Weights of a small image VAE.
Model: 6.09M parameters, 64-pixel images, encoder widths [64, 128].
Training: muon at rate 0.019, 4600 steps.
Data: trained on capsule endoscopy frames (Kvasir-Capsule), 42238 training examples, 7.0 epochs.
Rows from block 6 of the decoder of a small image VAE, named by matrix and row number. Rows with one number belong to one channel. Each number is 200 + 30 x the weight over its row's rms, rounded and kept within 0 to 999. All counts start at 0.
After each channel's rows are labels from the 100 images, of 14976, where the channel reaches its highest value: "strongest on" is what is common among them; "patch colour" is the nearest of a few named colours to the mean colour under the peak. Only what is clearly more common there than usual is listed. The data: capsule endoscopy frames (Kvasir-Capsule). In brackets: how many of the 100.
# convs0: first 3x3 conv (decoder.decb.1.0.convs.0.weight, 64x64x3x3, each kernel summed), inputs 0-63
# convs1: second 3x3 conv (decoder.decb.1.0.convs.1.weight, 64x64x3x3, transposed, each kernel summed), outputs 0-63

convs0.20,237,251,282,215,165,178,189,227,158,220,193,203,222,164,189,217,263,202,211,220,235,191,170,241,206,200,168,186,218,172,211,236,174,204,250,202,249,252,254,198,215,195,139,190,155,219,179,185,179,198,209,172,219,210,184,231,248,240,207,194,183,198,235,182
convs1.20,178,201,203,201,131,212,248,176,224,189,190,224,209,231,227,174,199,139,228,202,169,207,246,168,189,192,202,171,169,169,196,151,182,254,138,217,222,195,239,189,165,178,207,197,246,185,127,175,154,239,210,194,184,133,182,169,212,222,214,221,213,196,199,228
strongest on: finding: pylorus (34)
patch colour: pink (54)

convs0.28,216,247,195,212,156,180,182,173,209,205,187,219,246,223,214,182,203,219,134,206,240,172,222,198,155,170,188,229,192,190,196,222,234,214,208,296,217,251,213,182,195,198,163,165,230,226,154,223,186,230,221,209,152,192,258,189,217,203,181,245,238,188,195,146
convs1.28,217,219,170,199,214,225,156,198,194,188,218,223,171,145,175,219,173,256,184,176,199,204,225,215,159,243,139,198,171,162,160,177,211,167,191,207,253,160,209,189,232,180,177,155,135,221,206,185,232,135,239,190,226,183,259,221,185,209,213,194,207,241,173,172
strongest on: finding: pylorus (52)
patch colour: pink (47); grey (27)

convs0.62,137,183,178,203,154,218,186,176,238,191,224,172,202,232,192,220,221,172,203,166,247,191,166,251,175,171,170,145,181,168,197,246,211,184,206,217,135,197,184,205,194,163,267,194,244,223,221,197,144,239,197,214,244,158,169,219,171,187,169,189,162,207,198,181
convs1.62,207,262,215,193,209,266,228,156,182,205,221,179,186,199,210,180,182,184,148,235,188,196,259,120,206,199,236,158,228,191,166,240,181,202,219,166,189,211,216,211,183,214,228,196,193,232,199,212,229,257,149,204,162,203,178,138,192,224,222,225,190,238,157,183
strongest on: finding: ileocecal valve (47)
patch colour: orange (54); pink (37)

convs0.52,145,239,214,181,213,222,205,195,210,222,219,210,246,242,196,220,167,154,228,248,205,244,212,202,230,262,193,169,217,245,199,183,164,268,171,177,204,187,231,190,190,140,203,196,196,270,178,158,170,166,196,211,193,180,264,218,184,184,193,213,195,186,216,156
convs1.52,213,180,227,192,192,211,175,179,210,140,131,149,128,180,212,149,194,192,211,205,146,193,194,149,176,208,204,210,201,201,168,219,218,203,182,211,193,193,261,251,248,182,194,205,180,200,158,162,189,223,212,200,160,172,175,154,229,215,233,176,156,168,152,210
strongest on: finding: ileocecal valve (32)
patch colour: pink (50); orange (42)

convs0.1,184,223,196,168,191,243,202,116,182,175,232,251,195,236,172,211,213,215,155,183,163,207,219,262,161,187,245,204,186,200,200,221,158,164,234,167,127,184,218,197,165,172,197,173,188,197,210,181,245,197,215,177,187,234,215,145,236,181,149,205,215,175,205,186
convs1.1,147,177,210,261,192,219,168,233,212,203,239,154,190,205,212,196,187,185,203,177,208,195,201,266,194,201,245,207,180,188,176,204,194,184,243,180,211,184,144,250,198,195,194,194,211,237,223,239,248,248,238,231,210,288,187,159,229,223,181,225,227,206,148,176
strongest on: finding: pylorus (39)
patch colour: pink (73)

convs0.40,224,208,181,261,203,181,183,148,203,174,200,255,249,239,177,126,207,202,193,201,223,227,224,203,127,200,224,227,179,196,244,185,203,188,213,252,206,208,136,194,203,119,192,205,219,217,184,247,212,172,197,185,228,175,190,209,211,238,203,170,184,237,230,194
convs1.40,169,255,177,185,223,182,206,171,203,210,198,164,211,194,216,174,126,209,266,228,253,186,167,230,202,210,225,222,190,203,211,247,234,256,231,185,198,210,242,270,227,229,205,159,185,252,226,143,212,165,207,173,162,221,208,183,194,196,192,167,219,208,188,168
strongest on: finding: pylorus (37)
patch colour: pink (74)

convs0.36,266,234,201,189,219,217,212,186,213,201,185,178,196,213,187,218,217,233,181,219,193,221,205,175,255,179,160,203,203,171,228,232,263,208,177,234,220,184,221,160,210,169,241,205,175,220,230,239,218,176,143,215,246,166,132,237,237,189,192,200,236,224,152,266
convs1.36,248,226,195,242,184,227,227,187,289,221,198,200,234,216,232,202,189,191,181,153,174,214,169,228,225,165,195,191,204,214,211,199,199,229,202,243,238,193,193,192,220,232,236,228,267,185,194,227,222,182,250,241,180,177,200,216,196,204,185,165,214,226,304,197
strongest on: finding: pylorus (36)
patch colour: black (45)

convs0.30,172,176,204,211,224,220,204,151,228,197,203,256,196,222,183,132,248,197,106,192,195,220,177,216,176,151,218,229,161,193,176,216,174,177,258,216,167,186,187,230,173,194,194,191,211,194,202,230,263,206,191,198,197,233,228,163,187,165,146,163,237,200,217,175
convs1.30,121,156,207,201,216,164,208,198,215,210,229,245,252,238,228,214,219,185,201,188,245,181,210,260,209,152,201,212,238,212,143,163,196,229,219,212,187,149,177,194,233,201,243,188,220,185,214,191,238,191,164,157,238,216,151,178,214,199,207,226,192,192,187,131
strongest on: finding: pylorus (54)
patch colour: pink (70); white (30)