{"crop_scale_min": 0.7, "horizontal_flip": true, "bottleneck": "kl", "encoder_norm": "layernorm", "encoder_mlp_ratio": 3, "encoder_widths": [64, 128], "decoder_attention": true, "steps": 4600, "batch_size": 64}
Rows from block 7 of the decoder of a small image VAE, named by matrix and row number. Rows with one number belong to one channel. Each number is 50 + 12 x the weight over its row's rms, rounded and kept within 0 to 99. All counts start at 0. After the name is the row's rms in percent of the matrix's.
After each channel's rows are labels from the 100 images, of 14976, where the channel reaches its highest value: "colour at peak" is the nearest of a few named colours to the mean colour under the peak. Only what is clearly more common there than usual is listed. The data: capsule endoscopy frames (Kvasir-Capsule).
# convs0: first 3x3 conv (decoder.decb.1.1.convs.0.weight, 64x64x3x3, each kernel summed), inputs 0-63
# convs1: second 3x3 conv (decoder.decb.1.1.convs.1.weight, 64x64x3x3, transposed, each kernel summed), outputs 0-63

convs0.38 097:55 25 60 46 42 48 44 53 48 53 41 40 55 54 28 57 63 42 31 38 31 44 46 67 55 39 57 35 72 68 38 47 37 44 57 50 78 67 37 47 53 40 37 28 49 26 53 53 44 64 52 56 45 45 32 41 35 60 46 56 36 40 60 30
convs1.38 088:74 67 53 50 38 43 34 49 40 64 42 51 49 61 18 57 66 31 47 49 43 33 54 41 51 33 62 60 69 37 33 47 52 50 29 37 60 29 65 54 53 61 34 62 62 52 57 56 48 45 67 61 37 52 48 48 53 57 54 79 57 54 53 37
colour at peak: grey

convs0.16 097:55 58 47 48 45 50 47 73 48 43 52 79 52 59 62 54 64 40 56 33 51 45 73 40 56 47 57 81 56 41 40 55 38 56 40 54 34 36 55 75 35 50 43 50 48 47 40 64 44 54 48 23 51 37 44 61 74 29 51 66 46 30 48 43
convs1.16 095:59 48 28 41 41 79 34 47 54 24 31 43 45 50 62 74 48 56 42 37 53 42 43 35 48 41 35 62 47 72 53 31 59 62 51 42 72 48 84 41 57 40 53 54 38 50 61 59 52 50 56 51 66 53 58 36 49 44 52 44 64 61 45 41
colour at peak: black

convs0.49 100:44 12 43 45 49 58 57 42 43 37 38 57 48 44 39 42 60 67 57 45 38 47 45 58 51 44 48 59 50 31 51 43 55 54 79 34 33 40 63 46 50 48 54 31 72 51 53 49 65 56 65 39 73 62 38 52 34 53 28 56 53 78 47 47
convs1.49 086:50 57 55 47 46 58 68 65 65 35 46 69 50 54 54 54 41 32 47 38 41 58 64 46 36 51 46 54 46 34 57 54 47 46 35 40 71 46 23 45 38 48 30 47 48 42 35 38 71 72 33 60 59 49 55 49 28 74 50 23 51 39 64 40
colour at peak: yellow; pink

convs0.4 113:74 30 40 62 41 36 51 40 63 53 57 59 48 54 31 46 55 54 55 49 52 49 33 73 72 41 60 36 32 51 48 41 44 47 55 54 48 61 75 40 64 47 40 31 52 70 68 36 69 43 56 40 41 55 49 66 60 55 44 81 55 37 46 55
convs1.4 089:51 56 47 64 30 60 66 31 51 56 55 52 44 76 56 44 41 27 60 75 53 64 57 37 17 41 66 43 38 33 52 64 50 68 41 42 47 60 32 53 77 53 60 41 53 52 52 50 45 50 47 38 27 48 52 46 66 50 45 52 50 42 41 58
colour at peak: pink

convs0.8 070:46 36 53 48 57 43 45 46 45 29 48 33 55 61 52 63 39 80 33 36 58 22 41 56 55 51 52 36 58 52 44 45 53 76 56 73 65 53 50 74 59 33 67 53 42 54 50 72 43 39 60 42 55 54 47 48 65 38 59 56 50 46 50 78
convs1.8 089:60 25 35 49 55 60 50 48 57 42 47 50 55 42 68 65 33 59 55 42 32 60 59 47 45 44 26 28 41 44 51 44 57 80 57 60 50 46 73 50 47 53 62 56 43 46 53 46 72 17 43 35 50 66 61 58 45 53 50 71 45 37 37 56
colour at peak: black

convs0.52 111:68 35 38 32 64 57 63 46 71 54 55 47 40 65 52 46 56 26 32 37 67 55 44 51 37 54 48 38 26 46 49 32 36 24 69 43 33 59 32 49 44 29 46 58 56 33 57 58 57 43 44 57 60 70 55 49 48 56 43 50 43 60 56 36
convs1.52 109:59 32 47 65 44 52 49 60 44 35 63 62 46 32 55 49 40 62 56 53 39 62 65 67 45 74 64 39 48 54 73 70 49 44 54 23 23 29 49 59 46 54 52 51 63 38 51 48 74 51 52 50 70 35 37 66 37 54 52 61 56 49 43 37
colour at peak: orange

convs0.42 097:54 67 33 57 43 57 47 52 17 44 44 59 48 46 61 41 50 52 58 43 32 57 54 48 70 64 56 37 47 41 61 41 54 32 13 47 62 57 63 51 66 34 50 41 59 53 42 67 56 44 53 47 59 39 62 82 60 71 57 49 47 58 55 58
convs1.42 083:66 35 56 49 46 38 63 60 48 31 66 60 32 40 55 62 40 45 38 62 75 58 67 39 62 51 43 33 25 58 42 69 72 28 52 59 48 31 51 40 60 42 57 42 54 55 43 44 36 74 65 58 41 43 40 48 43 43 50 66 38 50 50 39
colour at peak: pink; grey

convs0.51 110:34 70 41 64 41 74 38 44 35 47 55 46 30 35 33 29 50 41 60 26 52 45 46 39 50 42 43 53 52 41 30 55 69 74 44 48 55 42 68 53 45 48 45 44 41 65 49 23 51 73 50 36 59 44 42 46 41 58 34 34 59 45 59 48
convs1.51 093:57 46 47 59 52 61 63 59 59 47 65 44 58 27 51 67 52 63 62 62 31 51 49 48 74 39 61 68 40 34 32 48 51 46 32 46 45 16 44 55 65 49 42 48 81 50 66 57 68 29 41 48 38 38 40 49 57 45 59 46 55 61 59 44
colour at peak: grey

convs0.39 103:54 21 41 43 45 34 64 44 54 53 48 58 36 66 56 40 45 44 57 39 48 38 73 71 36 35 75 70 38 44 32 64 52 39 38 56 42 48 63 47 66 63 52 45 54 42 44 54 58 70 39 56 50 48 37 41 43 51 42 21 64 48 57 31
convs1.39 115:50 41 47 65 53 46 45 54 51 43 65 69 60 58 54 39 35 52 46 39 54 53 76 47 59 63 63 57 42 50 54 54 51 53 65 48 45 59 42 34 33 40 80 43 64 72 34 73 34 48 43 57 51 46 56 59 28 30 46 46 42 54 39 16
colour at peak: pink

convs0.2 095:45 38 64 27 39 49 49 71 53 50 61 26 75 36 53 51 27 36 52 90 42 53 62 59 56 66 46 54 55 51 52 51 47 50 62 47 45 51 45 54 52 69 46 56 48 47 58 29 51 43 51 31 22 64 54 48 50 44 67 39 48 61 45 60
convs1.2 107:68 70 50 52 54 35 63 34 71 60 43 30 35 52 28 27 42 57 33 49 64 34 48 39 45 46 54 31 57 58 50 62 54 47 46 66 51 55 75 38 57 44 52 58 46 51 55 56 47 72 65 60 53 36 38 53 37 28 63 69 48 35 55 52
colour at peak: pink

convs0.28 075:53 59 56 50 70 39 76 36 28 44 70 37 51 63 52 69 62 30 31 54 47 54 32 54 57 47 49 66 59 34 43 62 40 66 50 61 43 31 52 51 51 50 65 70 42 70 47 53 56 47 51 37 47 45 54 49 74 65 43 28 66 58 55 45
convs1.28 101:44 41 50 44 71 41 58 71 45 31 42 53 67 41 48 41 59 67 42 43 60 41 47 29 79 73 35 44 57 47 56 74 49 44 32 63 38 45 32 44 51 73 56 48 46 33 67 48 53 51 32 59 51 37 49 49 49 59 58 74 60 43 55 50
colour at peak: orange

convs0.23 094:54 48 30 50 53 35 46 58 38 43 58 48 53 76 38 63 48 53 61 40 39 47 46 33 32 48 45 54 37 66 48 72 21 32 54 27 67 49 54 43 64 75 54 51 56 27 45 56 41 61 44 50 41 53 42 50 46 39 51 50 57 22 36 60
convs1.23 092:51 78 55 44 47 45 50 50 60 34 57 40 51 46 48 57 64 65 68 46 28 66 54 40 63 61 51 41 82 70 53 42 33 43 59 46 18 45 66 48 41 53 53 49 40 47 53 60 57 58 44 56 71 62 42 73 59 51 57 67 46 43 41 68
colour at peak: orange