A small image VAE, trained from scratch: decoder norm groupnorm.
Rows from block 3 of the decoder of a small image VAE, named by matrix and row number. Rows with one number belong to one channel. Each number is 500 + 25 x the weight over its row's rms, rounded and kept within 0 to 999. All counts start at 0. Numbers have three digits each.
After each channel's rows are labels from the 100 images, of 14976, where the channel reaches its highest value: "top examples" is what is common among them. Only what is clearly more common there than usual is listed. The data: capsule endoscopy frames (Kvasir-Capsule).
# convs0: first 3x3 conv (decoder.decb.0.0.convs.0.weight, 128x128x3x3, each kernel summed), inputs 0-127
# convs1: second 3x3 conv (decoder.decb.0.0.convs.1.weight, 128x128x3x3, transposed, each kernel summed), outputs 0-127

convs0.31:527499519521491501481503473530495482483519491512503456541510555537430480501489464477475522501503480526464527547546501500467544511532510496478475500505464508507512520518538510471514497509484487526560500466520489466536494451464543488500472477459491548461490544502474510520465499502479489456490502495518475493503493504496504472506501530500476516507513550496546498481497475537519483497529
convs1.31:520519500487510496488422454487530521516489544484476490540489491511528448491484489483489490487504554510476505503520469542489490488452484479514457486521512528512538483528509509521475517506522494523480479513538510511446544498483545525502463503472443484500480491476503536479570465515483486478532513471495526518499547457490489482506514471490489501496493506484505494486512496498560525511508
top examples: finding: foreign body

convs0.82:494536523465464515466468476508478507443521543494493527490495512479455523505478485506458511462488547543450478492476504511492561506516521510490516499482529515496471527503501476490505502504485509498479548491504513458519507486494504484517491501504493507515542520512560518467486510498526481480457522467542498424490454445516511481466486508523507513491514486489517504507484490476444515536508
convs1.82:482470499558540520513504494514476520500524555538451515496473477467518494458515509502515501488539517475473501538532512478523488492486475459533469523494476498471492497471481520530472430484493482510447532542471506487503512526482519504452504530499485498510474506513490513503520522458535488479530523468486441520495507491469506456510557503468493510527480516523512494515500524471512520494477
top examples: finding: foreign body

convs0.64:477515516530501504525474471495550507488471487458506496534522515511514464449524500516466502489482524504521512514519471498458538471490503474470502493481501524453506501467554483516513517487472456447543503506466527504495513545506529490514497501491489466508572472529503513491452491491472491449483460471522504490522505463503489459505452534485446517512498524473494503516476517523494515474491
convs1.64:512500465496495493514553503470471519518523487534474511495467498518506504505467477522511519541520547509527526515476515546481490483525504556547487507518535506509472465494560461522508464501507557478532487475480510531469502524504497581496464490482502499482521537512508503470491533495485469499524467488513507515461482466487542509496522512512519484471493504486478513503498526514475485439465
top examples: finding: blood fresh

convs0.96:488457525519560439514503482491490516519526492482509495488463447518491490519517485483489503465490483467529497496532519485479493532502517553490494502514477482464506482493499503526506517533523504497460486459498512501490460528513529470513498460526498528553522523509452485479496482518462430490482461472499518550529513552499496497536458506476443506494495507526522504473503531507498486514530
convs1.96:510494479515521550501506542506555478533521482520483506494513542490523511479503504506508512488510489498507503484509461515538536516509504516511509491470498548512501480502446474518502520493503478466516525554456535539473488510479479509509522524498468459537521528458456509477531498477489537468507446533437469454465482512493509519523504487501502518503506514533502436481537508528516477513483
top examples: finding: ileocecal valve

convs0.95:468532527518486516520523473539477514517499487514475526542510493526484473545534487533447483470470498493461492509536491458497540465543496523497503457515518542485504465522521492512474521501465480474478529536512467529516509486486546497482529494492482519460515500485514464518494540532507467479463491497530504526505494488519502462460474534489535500451517517526504480449459513480488487474508
convs1.95:506492506454501508500476475459516508511531488558514504516529525487492532517517532453478496487514467513507505500516499549530546504487475502514509510528487501502475488505514491556507517527487506555498487526554474524522511495503506488461508509526517515518492484536520523525480537521488515502494434493531483533511529530445459491484545489460507493516521515499524443528483487561518458488499
top examples: finding: pylorus

convs0.88:485520458486471516519507517504521531484487510529498496461546503508503504562504446508484538513498507498485492497517554490484521520540510502473501506508501525508480544522516541535480445506504508523509520505483512485496444489488491535479471478496485512504481487495522518474495496455514567481479498491494507452485464491453541445526481477486477508553539484474488499543496507503535485455480
convs1.88:529514491536514444473495527504496479519489512485460543500499480498486497447495469510530474517561494560520518480461521550507447478479497507482469504457505530482533499506486532492507494466455473515525468500491523468477502473527493448503524486492510563463531491487485513510513486496556490509511501526483509536488503515477483504487533527458521510499529546530518491500478520485499488512516
top examples: finding: ileocecal valve; finding: blood fresh

convs0.54:509528439517495514507530510487524461482547471512477504484521478487481528495489468531480485555477509515450461521445487549549525509473481494493507506494493471449449476544521482482471508501487486488466497502480498514486473491494529493497481476528507450521483493491488492536508551503490521446506508497483514494480503506475481473457480544521460497490489560493510512485498469471505502502463
convs1.54:534492506517513532491487513487516501497495518473501517464499529508531513500471525470503515472473504568538529502482491503502540493494499488508511560503480538533522530508494542509487489479526508489550536509574490490482494524502491535519498453541476475495528506474499445495528500507455494475485501449453477501546513454509490474479474525488528486509536468531495505544504510490510466497469
top examples: finding: pylorus; finding: ileocecal valve

convs0.109:476489477497501480518505512481511464485496451481488501473492500499492473497518482464505485468486502518545510520464481501540511486464498495513520458534489511490516491449477471461474522523481491444507531501468490471466499534494512473524461536523486487514484544524511456508560490524513461530519506549431509509489457517535497506465506489438508479495526510467463526519497486498507520525498
convs1.109:523509502413469524466488488489552493471478512494519492499504518515474526511508518584525492500515485486516523555442487496505473526485494525508472475545512488518486529532480505546523504520516489503485527505484482533515484513476511553526521530528492487474485459507466544474495485513506494512474497448515514534534479520494492479500490506489496512523534492443501471495516531476492491521482
top examples: finding: pylorus

convs0.92:485506485515471524559442522524499514500468485521550457487498489511515474489498543483555514494522520488500528527507496481526443491466486507490511461482521510450508482493506525524484491512478497517518469469528509499521525508541542479477485477508486524529494520468504557516534496518539511480494481495472499510435482501513468542532500499509521522471467487469492545482535504532509496511453
convs1.92:526488500483507522455508512521456485511494514489507503482546479510505464516506473486510531493493493468464464473466486451491509483487511509554524523515493499520519500488499483487512511553478428478455505490514501473503481485531532512528479450495518474536516514502523508463474458497483527543493447458520485511483493483537503492554490513514461520484506489479542500478459550483518466476484
top examples: finding: pylorus

convs0.76:508499484510505502493497452485474496508445435465476502493498446462472474476504478487530535495455472488488488499510481484470533496522501500501429471537456497518484481522513509503505493507538509484488487487529483488525483516478500496496465489521531530501461487468461457484474519524468476512528522486550489496564476504496551490489499541515474495489473512486548486494464488538493498494534
convs1.76:485489460461466521527471520475513450510467467538483488504531508500511518468513525527528533512502571505499478538469505521537536540507516484487514460512517450491504497453513533495509455550488529519505520534505502503501486483503471505487525528526483488480487483539431500482530494479498510486512503454535502549533498520502495479477525487498480510497542519477492506523491506488467457492472
top examples: finding: blood fresh

convs0.45:493496481516541486501489546552444453472520491537487531485461514535513476510498468479526460486501512477479467528484503444482534539469476519478454477463486456469479466506496523488488498490425503512478551499517485501511500512511538520492481502539496467474544488477524466550491480481513471518506496498498505506516513502472495476524514470486473516490466501525508458497507523503488494493515
convs1.45:493526518493486510492508470496524532484518494548443474540469481484533433475437533508489455487536488512489520473477500489508513481503518474504497485497458449492473510464506501497489501500515513492487505520505503480528495510470516501560557476517493455490531486474487538540469471493521498477500491500498502471485514464522522527520505496497544476489515523538464478511448509481495453528533
top examples: finding: pylorus

convs0.62:515468506544494461493523460454448537503511476530489474486496500512473522486489459446483500470455499489502503489509518507450511505479517498448553537477516519482526492513452511518499517521498497519522514496500493464472467532501540519541503503503516539498487484510471501515460533516487512521452511493508527479509498489454465509488481456478480475491502507443473540509495533506500536537468
convs1.62:523483516536493500503487483475447478476460511543506481506499521509495542502458490477503516497471484511514501486516502491509457479464574511492516530512538512490506511510502466513491447546494550492486495462480513519509495529515478432481485518496519486463460525478461493519480502529560486521506506537487543539541496514490487507484503506503479516510488566483478494478508502494542461527498
top examples: finding: foreign body

convs0.28:548544502448506507548482538474556504526500512524504514500488514471536501563478530462498547510536504484483530490532512498500498514547453532481514477510508510510515574519493502505506533459509481501514501501481475499503492530485506565524451519522528498530479525448522526476520492512502481476487500530503501516529460484515463511469464503521504520502487502524505498494519510499520465498520
convs1.28:534477484496507494497457520525480499547512466480534495504533502525451512524521498488508513476480499509449492468505509529492465506495517437467502465526527472495484463484472483488443513481504507508508504498541492484512533519492463466496492467485485479510498491514499477525442439525519489497526524473514531474467487520501473447532527527510464496534500512512450495507497541504548483528531
top examples: finding: pylorus

convs0.20:473515489451524500472463499515553507486487469503517501521495460549470466484507505483499493517481523469490474501517509453512524550525504499509456509512511478524457526531540495516519514470497480443519507515505518469501480527515464486462471511489513513501508513492565475489507525480496488505508506431488516483492525534476468505480482496536493531526458475420496505495471509491464519499520
convs1.20:528519489532483499504509429518512503517491499481504532520550479505475517489502461518453524512488498542508530518473536511454532557480515488483501492491565513501545516497471497531496491541483483510526483519458469488469485496495518482515502501517518531474502471461498538482503514533466532503501507476486483509516459467480516502472450527556474490451521466521480485492514488521486468474508
top examples: finding: ileocecal valve

convs0.124:472494527519505531480528496489496506500513502520481570476469532511468498501499469515497526470512501535541540480569483477516519439504529455488534547484512489461510481512476488520507554526537471486484509488500500511493494503474496485474464487506512538496495497482516459469490468516464482468516473513492514549504489428510497500442488478518516495473476504498484528487506537510485516469506
convs1.124:507527488532516498494529469479488491543468474527525510515503521546478501472516500504529494508455484499506497518492503520483520479499433552511517488482483549500462515530505535466478505483516485491527447517550515490467475509536503461465480552481458498459505465472487481520519476528494463483531508509518515493513514500568503460504516497523508471492479478514501492462529461499517488457469
top examples: finding: pylorus; finding: ileocecal valve